config = dict(
    model='image VAE',
    dataset='retinal OCT scans (Kermany 2017)',
    train_examples=49215,
    image_size=48,
    crop_scale_min=0.5,
    horizontal_flip=True,
    translate=0.06,
    bottleneck='kl',
    downsampling_factor=4,
    encoder_arch='swin',
    encoder_norm='rmsnorm',
    encoder_norm_position='pre',
    encoder_activation='gelu',
    encoder_mlp_ratio=4,
    encoder_head_dim=32,
    encoder_fused_qkv=False,
    encoder_bias='none',
    encoder_qk_norm=False,
    encoder_layer_scale_init=1.0,
    encoder_parallel_block=False,
    encoder_inner_norm=False,
    encoder_moe='top_k',
    encoder_num_experts=16,
    encoder_moe_every=2,
    encoder_expert_mlp_ratio=2,
    encoder_experts_per_token=1,
    encoder_shared_expert=False,
    encoder_patch_size=[2, 2],
    encoder_depths=[6, 6],
    encoder_widths=[80, 160],
    loss='mse',
    latent_channels=4,
    decoder_norm='groupnorm',
    decoder_activation='silu',
    decoder_weight_standardization=False,
    decoder_widths=[64, 128, 128],
    decoder_blocks_per_level=1,
    decoder_block='basic',
    decoder_attention=False,
    decoder_upsampling='pixel_shuffle',
    kl_weight=0.01,
    residual_init='scaled_by_depth',
    optimizer='ademamix',
    lr=0.0006,
    beta1=0.9,
    beta2=0.999,
    eps=1e-08,
    beta3=0.9995,
    alpha=4,
    grad_clip=5.0,
    magnitude_pruning=0.7,
    steps=12400,
    batch_size=64,
    epochs=16.1,
    lr_schedule='linear',
    final_lr_fraction=0.1,
    warmup_steps=240,
    weight_decay=0.1,
)
Rows from block 6 of the encoder of a small image VAE, named by matrix and row number. Rows with one number belong to one neuron. Each number is 500 + 50 x the weight over its row's rms, rounded and kept within 0 to 999. All counts start at 0. Numbers have three digits each.
Before each neuron's rows are labels from the 100 images, of 14976, where the neuron reaches its highest value: "colour at peak" is the nearest of a few named colours to the mean colour under the peak; "responds to" is what is common among them. Only what is clearly more common there than usual is listed. The data: retinal OCT scans (Kermany 2017).
# fc1: MLP up (encoder.blocks.6.mlp.fc1.weight, 640x160), inputs 80-159
# fc2: MLP down (encoder.blocks.6.mlp.fc2.weight, 160x640, transposed), outputs 80-159

colour at peak: grey
responds to: finding: diabetic macular edema
fc1.327:500500558500500585576652446620500596553500586500500500500500500500500413562500500500500359500500500500500500624563500500500500500500500437374500500500587500500425500500500577500500500500500500500575500367435596500500553500500500500398500500
fc2.327:500500500500575500500403500500420500500500500500500500500647500500500500500578500500500500500500500500500500500500500500500500500500500500500500500500500500500500500438500399407500500500500500500500500500500500500500500500500500500500500500

colour at peak: grey
responds to: finding: diabetic macular edema
fc1.469:500500500500500624500500500500500645555500587500500500500500500500500500500500500500500500500500500408500500500601500500500500500500500500500500408585500500500500500500500500500500500500500500500500500379500500500500500500500433405500500500
fc2.469:500445550555592500500459391427500455537500500500578426500584500466500546567590500500388557571563576455500500500500500576500454604534549540500557500500500500500545500451567557500443500544500464500529500500551452547500431500544456500539500500

colour at peak: white
responds to: finding: choroidal neovascularization
fc1.250:376500500500556432442500579500500606390500500582387599500427500500500500396500500500500500500500500500500500500500441500500500500500409500383649500500500392500409500500500500586500500500500564500500422500561431456500500500500584500560567500
fc2.250:500500500530469500500554574500573442454570500422456567558431540461500421500396419454500500423500454422456450500411478422456462447452500500500527562539564466500500425571437500573534453434560500534450447500436579500470500406464472454463500553

colour at peak: grey
responds to: finding: diabetic macular edema
fc1.465:500500500500500500500500500500500500500500500500588500500581500500653500500500500500500500392591500407596500605500500500401500500500500500666413500500500500403500500500413500500500500500578500500500500500500500462500500500586500573500581500
fc2.465:429500500419500500500433400500423500500372500500500500500500500500563500500626614500500500500500500500500500500582500609500500500500555500548500444500440500500500584500500562500500500500500500378500500410650433500500500566602557500500500500

colour at peak: white
responds to: finding: choroidal neovascularization
fc1.573:500500500500500366500500500581500500500500500500384500500460500436500582500500500500545500500500500500500425399500500500420500500624500596500500500562500445500406500500425500500500500500500500500623500500500442330500455565500500500500500581
fc2.573:500443500541500500447500500500604500500570500500500500549427500500500418500418439500500500500500500432421432500379500440448500500500500500500500555500680500500500320500500500559500500451632500500500500500500594500500500411416381500500500500

colour at peak: grey
responds to: finding: diabetic macular edema
fc1.496:500500500500500500614647500500500424500500591500568500500557500500500500500500500500500500500500500500500500571500500500500598500500658500559395500500500500500551500500500577500500579500418500416500586419500500577500500415500500500500500500
fc2.496:500500417500438500500549606500564449500572559500435569551500500500500500500408451500610500500500455500500500436395500415500500500446500500500441500500557500500500500500440500500500431437551500500500500583434552500500500425500500500451500500