Weights of a small image VAE.
Model: 9.58M parameters, 48-pixel images, encoder arch swin, encoder norm rmsnorm, encoder moe top_k, encoder num experts 16, encoder patch size [2, 2], encoder depths [6, 6], decoder norm groupnorm, decoder activation silu, decoder widths [64, 128, 128].
Training: 12400 steps, batches of 64.
Rows from block 1 of the decoder of a small image VAE, named by matrix and row number. Rows with one number belong to one channel. Each number is 500 + 25 x the weight over its row's rms, rounded and kept within 0 to 999. All counts start at 0. Numbers have three digits each. After the name is the row's rms in percent of the matrix's.
Before each channel's rows are labels from the 100 images, of 14976, where the channel reaches its highest value: "place" is the part of the image that holds the peak. Only what is clearly more common there than usual is listed. The data: retinal OCT scans (Kermany 2017). In brackets: how many of the 100.
# convs0: first 3x3 conv (decoder.mid.1.convs.0.weight, 128x128x3x3, each kernel summed), inputs 0-127
# convs1: second 3x3 conv (decoder.mid.1.convs.1.weight, 128x128x3x3, transposed, each kernel summed), outputs 0-127

place: top left (30)
convs0.73 086:504500574524533496527497500500491508493508477500488492504447491488528562510512513496500468508482462548501509536514519500511518497526504524514506505534488504497467490493546511535522548497550491454486506523533524516557490553495489494509516504514471520557480479505557481537506534542490522478500473515525500486533490469475539495496477536497535486500543542544470495500512496514503495504507
convs1.73 095:472495497500495495492500450491507483500454500493500517500513489445497455500488496542527529528509523459500515480500500533543483439524504475512450487521534545538500555542507510486506474500536514500451500491499515504543514479499530505549500500481512500500500495457518547517505454499487482585532534506488441500457515500534500461516503492516496537500492491500491494505490500491500506530514

place: middle left (45)
convs0.105 050:518510450515516500519531500492444495444513545494492500501495489493508497509500525476479476500485444515516449508459500500521500500526511500438515500511505500500484483495515515495491506483496481456493466494488368484497483523509500484481491513491491476507514494560495394476451527520494498500500494508523509514461500500508500500485475503494500493475517496511496493500511491526500512500494
convs1.105 078:434486505494493494447501531500532456500514511534505500505495486472490523479444495528507508491505492481511508504505499483547496495518516482524436487494548495516473521506510488467511498495508579500513500496531500495509453495452543500533504500513491500500485500473469513500488448465500494606500500494488495489510526517500506470499500493520500512482464500500495500510455564500490467501541

place: top left (33)
convs0.67 085:516545406507476500488500500490503501516491509500511532505552527538459481505496494496489516472512507467489486477469489500470500506448523468453509500457503500504514500496495528480483471506459487505495477453480454419478495466535505505484475487491521452441507515513459498502475496501506478500500518481491500546448500500510459500493502481500463508498469469457523481506536511516492484505486
convs1.67 112:448504497495477508435514544500515442497544516570500512500458500483503513508443500504505492508496469495535484516500448494530539460500486523504439541504508500476500543500546529531508543500500529500485500500512489523493469476500569500511500551520476500500494509503500510488485486471488500544554491507500500489524509529503505449507500508511530523490490500500500487500465524496482466469515

place: middle left (39)
convs0.6 070:573493511496497500554500500494485563496490498500484528488550501523495561490533499490487514521517531527465467505547519516527500493553558538463493495489512510500508511500567504493557455495483490512520506521548491458515507541517500488511490490484493481492543495494539474558506474539513483500500502524504500527502504506535498506500508480500494500533503507522486500537557500508523501493486
convs1.6 126:487502496480465510438545552500521450491560517570500514500461512482500507496476500503504471500503486514524497526508461479500529478497459537500450532500492483496500537500525546533503553503499544500476500501504495512499469480496550505502500534485483500500495496480500517471453510465500503551549502494500516481504490511488503457500494522522506564511496500500504480500456516496494442474529

place: middle left (46)
convs0.52 151:504517444473487500468503493494492485514485498493499489502543515513453450482508497499500519430516504462478480444497486489503460510482505489452502488479502492511535500500499550449504479510443491514492496482482492477438502452532499500483482484479524472445531525509473512469513493492528460502496502471497502533450505505510461501500513483502458518518448440460502508511496503478516483498472
convs1.52 130:456489503480476496457492548500519460500518509575500518500474492478504502500422487521512508528500500481534500508497478536532493475515494491521429517500524519501477557512512501496513514497504573500500500496524497506517471479464562510523503532529485500500470500464513524494483456480485500576526528520495497487522514509518503459500500505520509526481487503500493489509480552500475470511511

place: bottom left (35)
convs0.48 067:509500436463500500500500500504465462511490500497495496500529496481475473494489494530509542498539507460450502466494500506510486482486506509459485505493505507505510506500511507466485454500477493526472478492495500493439507473504495500520458489485494408428507508494475508494441487483514462505496498495453489528455500500519500500500531446505476500504434435472487518509513506466476495500479
convs1.48 048:521509500500499520500518619500500500500583500571500507500484545500500540500510500450500500500500500517500500537521444467500534508491471535500500500500487500448500500500559564549500554500467465500500500500500471500432489500500500500458500523487500500500500500540509441479500500510500500476510492500500509500511500500500500500500500520500500491509500500500500500500500500500500454468491

place: bottom left (69)
convs0.46 051:576595497473539517513500500496469515502507513492508495500557543550499496535547500511506518497510467526468497535527540510500527497466531499492494495514535493489524483500505553480530517500500504508513508478516500506489535482538516532503492500500532472466506527521535536532530519547500500500491517489475512568497500507509501494509500524505528500522495519442495470505500500493559497500509
convs1.46 094:500475500500463462425546470500504500500535508510500504500496486464500518496498520543500482498518500487511504500476500519472470441484455499500435513489501496506495542500513539504522539500500559500496500495467512471523491459477528517534500500451495500500470476473542558501480492469496509571513536500500484500512500510504488475505500490500500539503491508500515500514470536500500417511542

place: top centre (32)
convs0.62 045:508485511544523500519500500516496481497508508493545531528526504518500437510460600457500491500500445527531493497461537515522534500444533526484500507516478500500500496494494526500493532500513490497496471467492474460561524530501485478523492500500506526524501547512540450523528507538533529500505525504499480500462500495519511472500508487494492520486516506532509479514563492525470517500492
convs1.62 102:478511505482484530457533599500535460500567504549500490500461535496510489500494500492500473472496487511510495525521449436537550506496463545500470517505478477489495499496547523506500557500478500500487500500510483513468431516500514500485500521519473500500521503506508472467445499490495495497503505495500521500512500500474500500495500533535508550531490500500508500501449484500490476465500

place: top right (50); top left (27)
convs0.86 066:495507560498500501491500511487500505495507496505501477494437487485523551510509500498520468510500472565521493549501505494463506497543512497503500524574514500494485499506510489516563586490477509483584506523525463524517456539458500496498513512522458514509475487507473487476492505512464512500506474480515503500550504500488489491493473520507530507484524545516499480510479508529492470500519
convs1.86 036:584500500500500500557500332500480500500490500415500500500510500500500489500578500500500500492500500500500500500500500509460491500500520500500500475500489500500500500500471500500500491500500500500500500500500500491500574500481500500533500451457500500500500500487510533500500512500500500500500517500500500510500500500500500500500500500409500467500500500500500509489500500500509467500500

place: bottom centre (34)
convs0.15 115:504523397516507500476540500500453477505500504500512492515518524506486432512481548495496509480513503472505492486479495516503498509461492495459520508489491500504518500500498521489504485519492496504483484453472486459481501458548500500465480497500524435444518548516486516488450504500524496500500501483482493585429500504534496492500500500500482520500472451460507500496502496486492487493484
convs1.15 055:432500500482500500437500536500554484500500500547500507500484500500500517500437484500500500508500492500530500515500458459616514508510500500500421510500501500493500529510531500506500500500500526500500500500507485545500454500500541508500500500547492500500500500508490460492477396500493500509546526500500500479512509509500500432500500500487524494493490500500500500510481500500477510500500

place: top right (34)
convs0.34 114:485500503512515500500512511496505494483536515508516491504413493482524463515462500467498482493493383494537504529473509528496520493479468476491490507477503498497450500500502476511498561496513500461471488451519474480521477534475503458481501512512491534543487505508484489469454496488471520507500461492490497445478500500495521480503487533504505518469526471525500492495487492485436508478494
convs1.34 019:525500500500481500527500325500500500500500500480500500500500500500500527500521500500500500500500500500500500500500500475473500500500500500500500404500500500500500500500418500500500500500500515500500500500482500500500500500500500500500500500438500500500500500500500590500500500500500500500484596500500500500500500500500500500500500500457500500500500500500500500514500546500518452500500

place: bottom right (40)
convs0.81 072:441528480479500511472528506528533451533510511514518515524483522473495464509476490489513529503535525448508506476473459516453500495487487487513478500483500500500494524507483492500492484525485528527501501505487505476477489450484513514500506500500506519463514507494411523468491453475487493523505482513431491472446522504518489506496510481511459500472428487466513505525451512471453479507502
convs1.81 012:565500500500500500615500375500500500500500500500500500500500500500500500500500500500500500500500500500500500500500500500500500533500500500500500443500500500500500500500500500500500500500500467500500500500500500500500500500500500500433500500500500500500500500500500500500500500500500500373500500500500500500500500500500500500500500500409500441500500500500500500500595500500500500500500

place: top left (42)
convs0.72 057:498443561510508493508487500490494527482522483483500476509452454466512528523486481500494477531474500544535493572496513506477524490531533500538500506533500500481482500500512500524514566493574500500536504500515496515514493527500505500500521505505479526541483474495519526537500517543495537500500500542507492483500500479446531500500488520505514486494551580547481477500509496531475500500507
convs1.72 032:454500500500528500514485509500524500500500500541500526500500500500500500500461500525500500500500500500500500500500489500564515560500548500500500500500603500500500500500500486512500500500500432500474500500511500500488513543500500500440500500514500500500500500500500429500500396500500500500500493513500500500500526500500500456500500500500500487500500500500500500524613535500515570500500

place: bottom right (54)
convs0.16 062:509490588540504500508471495513524518513494507505510546513459508499500611492531508506515507539517499519556476526525501500502520504542538494534485500505508486485490511500513499507528514485569504478509512537510495484514459555463491514508513500500468521549480454484530506500519512517500500495500460507500492469509492472500490500494507497491504494499571530503485482503485510541518479509510
convs1.16 052:588492500500500500535520533500480493500523506477500485500508500525500477498569511509482500445500506507477521500489540490433527506475458544500536483500440500509507481489530535516507515500517442500480500494485500493500523482493482522505500457444493500500491494479480516507449586500516527494506541479500492510490446500500490518493500500497500523518510507500510486552453484483486519500470

place: top left (51); top centre (27)
convs0.57 035:509500442479500500500469500468491513490511456481480502500461500511500501495487500487464468500483439463491469565477524500483500484500473508490500481471492470500496500490474490509491594500515490446472480484461500463516535482519508446477490507500522508500500501511488497528516553506505500500500485475449505509476500500493480487500446556500540500488492500449500452482547457524483509500478
convs1.57 136:477492494496486462486510447500515486494491512524500531500503471460512506487457489556508514530528507466538507485469511553504465454508486481531449492471551511510484552500512510478525493491505553500506500487483504495528500463480532516525507516490497500494475484484523553527497456482484520580525529493487470490509522505536496447503496474482500514489477510500489497503503543496498443534536

place: top left (45); top right (36)
convs0.13 044:542500530483500500526494493488473500469500500492493511494478512500511555500541492472478447492479429546522500560513524492500529500484492528506515493519500457479477485500500509505522579500541500474532484522550480512531487557501500480500494508507506524547487478523533473485537546531494500500500475476507503500533500507488487500481491537500547489526526556541490500509508492513545535500512
convs1.13 174:473471495503500458506477441502499495500471504509500531500514455463489472495470484550513530543528523467503513470481529551493452469518527473528488491506540522535480538503481477485517471485534539500486500487493531499537532467487540514544510493498520500491458477466522544537522476500493501556519520518490470492480529510538516459504510477511496507481478505487479482511523542496504517550516

place: bottom centre (43); bottom right (37)
convs0.5 088:492466454449493500460496496494429478477489483500496483500470471474485431495491447505491500492495500446497505475479484500455486486472496410486503495447493496503483493500455465460465451485492500481513495500485500495448497482504504493479500500500516451448496510483468538473517500460500496500490500445480494478501500500480489500504495462500484500503447510461491514486487500476503500500505
convs1.5 081:447500500500500500441500586500506494500500500525500500500500500500500500500430500500500500500500500500536500500500457486627500495500491500500418505494508500504500542525505500500500500500500510500489500500500476500500408500500531500500500511523470500500500500500500500495500389500500483543541507500491500500505500510500500453500500500500500500500478500500500500500475500500482500500500

place: top centre (54)
convs0.103 038:530466452493509500536488500482472552492514492488485519504461496467500491498500535509479482489468455500516474513479555500514500533491486489462500500479505500483500500483500515496523530500525500470461472486500441448547517512507490466492500500500504510508476448500535515525475521522483505500500479522494482515462500492502566500500446599500490491500546512519491437517512488500481537500500
convs1.103 152:472478505504512467508503492500496468500494515530476521500495459453506447517453478533525519544513520451511538500488504548492485461511517510537468499520539516528474542506503503489523499474520517497460500495505525511536516468486549531534516524511514503490466477464516543519484497501494502577535515515484459479454524503533507459496506489527499538493478506498477492522467532488478509546506

place: middle left (29)
convs0.18 082:508541562513494516495506500500538508516497527517500536504523525507522555500515506549505515537512538531569499512524475491496500504579544509505472508498511500497516509505521532511538511506498515541558503562527502491497445508482513583502515500508457523503519480500509474508490487493499500500503488532485521500556505511500483486490511491500510492500504530493489475530500506556503451500506
convs1.18 028:523500500500511500513486314500500500500500500470500516500500500514500500500433500531500512500500500500475500488500540544517486498500535489500500449488532500500500513500500500485500500500500483500500500500514513486500569500500500500486500463468500500500500500500504528532537468500500500534500548500500500500500500500500500500500500500449500500513500500500500500500584516500500536500500

place: bottom centre (44)
convs0.82 077:466504467526497500479493492529505444546500512500537495544457504510485404500494511482506505485500475393533527484469478500497500500444493496487500496479506491497488538500482479493490454505507496508469494450529505470461495483487495505500496497500527478474500505474440532488500500485520500504491485503437484458456500500516504472500500481496463521500485472479500511509480493474469496500504
convs1.82 024:578500500500500500500500347500500500500449500361500500500580500500500500500589500500500500500500500500500500500500500500500482500500500500500500500500500500500500500500486500500500500500500500500500500500500500500500500500500500500500500500500500500500500500500500500500500500500500500500500573500500500567500500500500500518500500500500500500500500500500500500549517500500533500500500

place: top left (29)
convs0.109 083:531497499481501505504509496490420517505500503504488528482574518513505569484534524512490497519508558515467485512518520503535511508524540544461498512553506506504531498500536567513542495506510496544491497531525495488533497503512500516557492510513492491495516507510571473517483517516541492500515517513513499533504506491519535507500500494500502497529534534499458497523521501507566492500491
convs1.109 072:493500507486504500501500543500506466500517505551500530500485491480500495500456485525500494558500500500525500500494500545517500472517500513543437530501548500507494583500508500487514508500507579500490500500531503507506501500485517509550500527505507500500483493493533532524493476500492500605524552516500495500506500500524511478485500510571513566494500500500494500490492560500484489500509