From a checkpoint of a small image VAE.
Training: ademamix at rate 0.0006, 12400 steps.
Data: trained on retinal OCT scans (Kermany 2017), 49215 training examples, 16.1 epochs.
Rows from block 5 of the encoder of a small image VAE, named by matrix and row number. Rows with one number within an expert belong to one neuron, the router's apart. Each number is 50 + 10 x the weight over its row's rms, rounded and kept within 0 to 99. All counts start at 0.
Before each expert's rows are labels from the 100 images, of 14976, where the router gives the expert most weight on average: "top examples" is what is common among them. Only what is clearly more common there than usual is listed. The data: retinal OCT scans (Kermany 2017). In brackets: how many of the 100.
# router: router (encoder.blocks.5.mlp.router.weight, 16x80), inputs 0-79
# up: expert up (encoder.blocks.5.mlp.up, 16x160x80), inputs 0-79
# down: expert down (encoder.blocks.5.mlp.down, 16x80x160, transposed), outputs 0-79

# expert 14
top examples: finding: choroidal neovascularization (63)
router.14:36 50 41 50 44 53 32 68 52 57 65 58 54 63 38 52 45 67 57 55 46 62 41 58 41 38 39 63 65 49 60 49 64 63 50 34 58 48 61 66 40 40 34 67 44 54 59 46 47 50 56 59 41 57 63 44 44 50 52 64 57 35 52 56 37 38 47 34 44 50 40 37 67 49 48 60 35 43 35 39
up.15:50 34 50 50 35 50 30 50 34 50 50 50 50 50 38 50 39 50 50 50 50 50 60 36 65 71 50 50 50 32 50 50 50 50 50 50 50 39 59 59 50 50 50 37 50 40 61 50 42 74 35 29 50 50 66 50 50 71 50 38 50 50 50 50 50 50 71 34 31 50 61 34 40 50 50 74 61 50 50 32
down.15:50 50 50 50 50 38 50 58 50 50 50 50 50 50 29 50 50 50 37 50 27 50 50 38 40 50 50 50 50 34 61 50 65 68 34 50 39 50 39 36 64 70 50 50 32 50 43 50 50 50 50 50 50 46 76 43 30 65 50 50 50 68 50 70 55 64 50 58 50 50 50 50 50 40 32 50 38 74 66 50
up.16:50 50 50 63 50 50 29 31 50 41 39 50 57 50 50 50 50 50 50 30 50 50 50 35 67 50 50 50 50 50 50 50 59 30 50 66 33 50 66 56 68 64 41 33 50 50 65 50 50 50 50 39 50 35 50 64 50 50 66 50 28 50 34 50 50 64 58 50 35 50 65 50 32 64 50 50 50 71 50 33
down.16:50 28 50 76 50 50 50 60 50 34 50 67 44 50 28 41 65 50 50 29 50 61 42 57 43 64 50 50 50 50 42 63 50 50 50 50 50 64 50 41 50 50 66 50 39 74 50 70 50 57 50 62 50 30 71 50 35 42 50 58 39 61 62 50 61 60 50 50 36 61 50 50 50 50 37 57 50 50 50 41
up.17:50 50 50 50 79 50 68 50 50 89 50 50 50 50 50 50 50 50 50 50 30 50 50 50 50 50 50 50 50 50 50 50 50 50 50 50 50 50 50 50 50 60 50 68 27 50 50 25 50 68 50 50 29 50 50 50 50 50 50 50 50 74 50 50 50 50 28 50 50 50 50 50 72 50 50 50 82 50 50 50
down.17:50 26 50 50 50 50 50 50 50 50 50 50 50 78 22 50 50 50 34 50 50 50 50 50 50 50 70 50 50 34 40 79 62 50 50 68 30 50 50 34 50 61 50 50 31 67 50 50 50 62 50 50 50 50 86 50 38 50 50 50 50 50 50 50 50 50 50 50 62 50 39 50 50 50 35 50 50 50 50 59
up.18:39 50 50 50 75 50 50 50 50 73 50 50 63 50 50 50 50 50 50 50 50 50 50 50 50 50 50 50 50 50 50 62 50 81 50 50 50 65 50 50 50 29 50 50 50 50 50 50 50 50 76 69 50 71 50 50 50 50 50 50 84 50 63 50 50 50 50 50 72 50 35 50 64 50 24 50 50 50 50 69
down.18:50 50 50 22 50 50 28 50 50 50 50 50 50 50 97 50 50 50 50 50 50 50 50 50 50 50 50 50 50 50 50 50 28 50 50 50 71 50 50 50 50 50 50 50 50 50 68 50 50 50 50 50 50 88 24 50 50 50 50 50 50 50 50 22 50 50 50 50 50 50 50 50 50 50 50 50 50 29 50 50

# expert 4
top examples: finding: choroidal neovascularization (73)
router.4:43 56 54 57 51 36 57 55 51 36 49 56 50 50 67 57 63 41 52 38 35 43 46 49 73 47 34 41 48 50 44 40 54 44 43 40 47 51 55 34 49 61 55 41 65 35 52 39 35 40 67 64 57 56 59 40 61 29 63 39 66 45 58 31 60 56 44 37 66 51 62 54 40 45 53 49 57 69 42 39
up.15:34 61 50 58 70 50 50 50 50 50 50 63 23 50 50 50 50 50 50 71 50 82 50 67 33 30 50 50 50 69 50 50 50 50 42 50 50 68 50 50 50 60 50 50 50 50 50 50 76 35 50 61 65 50 50 50 50 50 50 50 38 50 50 44 50 31 50 50 50 50 50 50 50 50 50 50 31 50 21 50
down.15:50 50 50 76 50 52 50 50 36 50 50 27 63 50 73 46 33 50 50 50 50 50 50 50 50 50 50 50 50 50 70 33 50 37 50 27 50 50 61 50 50 50 66 34 64 50 50 65 50 50 63 23 50 50 28 50 50 34 50 45 35 50 50 50 50 50 50 39 50 50 38 37 44 50 50 32 50 37 33 50
up.16:61 50 50 33 50 50 66 63 50 50 50 36 50 35 33 50 50 50 50 63 50 50 50 35 50 50 50 50 38 32 38 63 50 37 66 50 50 50 50 50 50 38 63 50 50 37 30 50 50 67 50 39 50 50 39 66 50 50 24 50 50 50 50 68 69 66 50 50 50 50 70 50 50 26 69 35 50 50 50 50
down.16:50 50 50 73 50 50 50 50 50 50 50 50 50 50 50 50 78 37 50 50 72 39 50 66 32 39 50 66 50 50 50 31 32 50 50 50 26 50 63 50 50 50 50 39 50 50 64 50 50 50 34 50 43 50 65 50 85 38 50 50 50 50 50 50 33 50 50 50 50 50 33 50 50 50 50 65 50 50 50 28
up.17:50 50 50 31 65 50 50 50 50 75 50 65 31 30 50 50 50 50 50 50 50 50 50 50 50 50 50 23 50 70 25 50 70 50 50 50 67 50 50 33 50 50 50 67 50 28 27 30 50 59 50 50 50 50 50 50 50 61 50 50 50 50 69 50 50 50 50 50 50 50 76 50 50 50 50 50 50 37 50 50
down.17:39 50 50 71 50 62 50 50 50 50 50 50 60 50 71 50 33 50 67 50 50 50 50 43 59 60 64 50 72 50 60 30 50 34 50 50 75 50 66 50 50 31 50 50 50 50 50 65 57 59 50 50 50 50 50 50 39 34 50 41 36 31 41 36 50 37 38 50 50 50 50 42 33 66 50 50 41 35 28 50
up.18:50 60 62 50 50 50 50 50 50 27 36 68 50 60 71 50 50 50 50 50 50 76 61 59 50 35 50 38 50 50 60 50 50 50 33 50 50 50 50 50 50 69 40 50 50 50 50 50 43 35 50 61 74 68 50 50 50 26 50 50 50 50 50 24 50 50 50 50 50 41 50 50 36 62 50 76 50 72 50 50
down.18:50 50 50 50 50 72 50 50 39 50 50 50 50 50 50 50 50 50 50 50 50 50 50 50 50 50 50 50 68 50 50 50 69 29 50 50 50 50 50 34 50 50 50 70 50 79 50 50 50 50 73 50 50 50 50 50 50 50 93 50 72 50 50 50 81 32 50 50 75 50 50 50 50 50 50 50 50 50 50 50

# expert 5
top examples: finding: choroidal neovascularization (62)
router.5:56 49 45 61 67 51 48 53 55 40 56 43 42 62 40 36 43 39 37 47 54 63 58 45 37 52 39 60 52 41 41 63 42 44 65 40 49 65 67 56 37 42 35 62 62 45 41 43 63 47 36 65 37 49 34 55 37 62 59 66 56 34 48 43 55 48 58 63 63 46 37 55 36 51 46 69 65 58 52 56
up.15:50 50 50 50 50 50 50 50 50 50 50 50 50 29 50 50 50 50 50 50 50 50 67 50 50 13 50 50 50 50 50 50 50 93 50 50 50 50 50 50 50 19 50 50 50 50 50 50 50 50 50 50 50 50 50 50 50 50 50 50 50 50 50 50 30 50 21 50 86 50 50 50 50 50 50 72 50 50 50 50
down.15:66 50 37 50 50 34 58 50 62 35 36 50 58 50 34 42 50 50 34 50 36 50 50 38 50 65 50 41 60 36 50 50 70 60 50 50 59 57 35 35 64 69 50 50 31 50 50 50 50 50 63 50 50 39 59 50 36 50 42 50 39 58 50 68 63 67 50 59 50 50 65 38 41 33 38 60 50 65 63 50
up.16:70 50 34 50 50 50 50 50 62 50 50 50 50 50 50 50 50 50 28 50 71 50 50 50 50 50 50 19 50 50 30 50 50 50 69 50 50 29 50 50 50 50 50 50 50 50 50 50 50 50 31 50 50 30 68 50 30 50 50 50 26 50 30 28 37 75 30 50 50 50 50 50 50 50 50 50 50 50 50 50
down.16:67 50 50 73 38 36 50 50 50 26 50 71 50 50 50 32 63 41 37 50 50 63 50 41 50 50 50 50 50 50 50 71 61 50 31 50 50 61 50 50 62 73 50 50 28 66 50 50 50 50 50 66 50 38 64 50 34 50 50 58 50 50 50 50 50 72 50 50 50 50 50 50 50 50 36 61 39 50 73 50
up.17:50 50 50 39 37 50 50 33 62 36 37 50 50 40 50 42 50 50 33 36 62 36 66 32 63 50 33 50 63 50 50 70 50 50 50 50 35 50 62 64 50 50 50 40 39 56 50 50 50 40 38 57 64 40 57 65 39 50 65 50 40 50 36 50 38 50 38 50 62 56 66 36 63 64 37 63 63 63 50 50
down.17:68 50 50 50 50 50 50 50 67 29 33 66 50 50 28 38 50 50 50 50 29 50 50 50 50 62 50 50 50 50 50 73 50 50 25 60 50 64 50 50 50 50 50 50 22 50 50 50 50 50 70 50 50 50 63 39 32 50 50 50 50 50 34 73 50 50 50 50 50 50 50 37 50 35 50 65 39 71 50 50
up.18:50 50 50 89 50 50 50 50 50 00 50 50 50 50 50 50 50 50 50 50 50 50 50 50 50 50 50 50 50 68 50 50 50 50 50 50 25 50 50 50 50 50 50 50 50 50 50 50 50 50 50 50 31 50 50 50 50 18 77 50 50 50 50 50 50 50 50 50 79 50 50 50 50 50 50 50 50 50 50 50
down.18:33 70 50 31 63 66 50 50 50 65 67 32 50 50 65 65 50 50 64 50 50 50 50 50 50 50 50 50 50 50 50 27 50 50 73 50 50 35 50 50 50 34 50 50 78 50 50 50 50 50 24 50 50 59 50 50 69 50 50 50 50 50 50 32 50 32 50 50 50 50 50 62 50 50 50 50 50 35 29 50

# expert 8
top examples: finding: diabetic macular edema (36)
router.8:62 47 46 59 49 60 49 45 42 39 43 50 54 44 41 43 42 46 39 30 54 24 47 56 69 41 39 45 46 67 54 58 45 70 51 41 36 41 57 45 52 44 37 49 58 45 67 45 47 50 43 48 70 45 55 46 43 35 64 46 48 41 56 30 47 45 40 52 73 37 54 53 50 42 34 58 59 65 33 43
up.15:64 50 53 40 41 76 50 40 50 42 50 50 58 47 50 50 50 54 51 38 60 40 62 50 50 50 33 50 50 58 50 61 54 56 58 61 67 50 69 50 55 77 36 69 48 29 50 21 50 50 50 50 50 50 36 60 50 50 61 50 42 50 50 34 50 50 42 50 64 50 61 43 62 58 38 59 72 38 50 50
down.15:50 50 50 28 50 50 50 69 50 50 35 66 50 50 22 50 50 50 35 49 18 50 50 37 50 33 57 43 73 50 50 50 50 50 58 50 50 50 57 47 56 25 65 50 40 50 50 50 50 59 50 50 36 50 50 57 28 30 50 44 50 50 50 50 50 50 50 50 64 50 56 51 50 50 40 53 50 53 79 50
up.16:50 50 50 67 68 50 50 50 50 50 32 50 50 50 50 50 50 50 50 82 50 68 63 34 50 38 50 50 22 50 70 50 50 50 50 50 50 28 50 50 50 50 50 50 50 50 50 50 50 23 71 50 50 76 50 29 50 50 50 50 50 50 50 50 50 50 50 50 32 50 35 50 50 50 37 70 50 50 50 50
down.16:68 50 65 50 50 50 50 50 25 50 50 50 50 50 50 50 50 50 50 50 50 50 64 50 50 50 50 31 25 37 50 50 79 50 50 50 50 50 50 34 50 50 50 50 20 20 37 50 50 63 50 50 50 50 50 50 68 34 50 50 50 50 45 50 50 50 62 50 72 50 70 50 50 50 30 50 50 65 50 50
up.17:50 50 50 50 55 42 50 50 50 50 66 50 50 50 50 50 50 42 76 50 50 50 50 50 35 70 50 50 21 50 50 50 50 50 42 50 50 50 39 50 50 79 50 63 50 50 50 50 50 50 50 50 50 81 50 50 50 50 50 50 50 56 94 50 50 50 50 50 50 50 50 74 50 50 50 50 50 22 50 50
down.17:50 10 50 50 50 50 50 50 50 50 49 51 62 50 50 50 50 50 50 50 50 50 64 50 50 42 50 24 38 50 50 78 50 50 50 82 50 50 50 50 63 74 34 43 50 50 50 50 50 40 66 50 50 50 50 50 50 50 41 50 47 74 38 50 50 83 50 50 50 49 50 50 50 58 50 50 50 50 48 50
up.18:50 50 50 50 50 50 64 50 50 50 50 33 50 50 50 50 50 50 50 50 50 50 50 52 40 50 31 95 23 29 50 69 50 50 50 50 50 50 50 50 50 50 50 50 50 50 67 50 50 29 50 50 50 50 50 50 70 50 50 50 50 50 84 50 50 50 48 50 60 50 50 72 50 50 50 50 50 25 50 50
down.18:50 23 50 20 50 50 50 50 50 50 50 77 50 50 35 50 41 50 50 50 39 50 50 57 50 50 50 33 50 50 50 50 50 59 50 50 65 50 50 29 50 81 50 50 50 42 50 50 50 38 68 50 50 50 46 50 21 50 50 50 50 77 67 50 50 50 47 50 32 50 50 50 71 50 50 50 50 50 50 50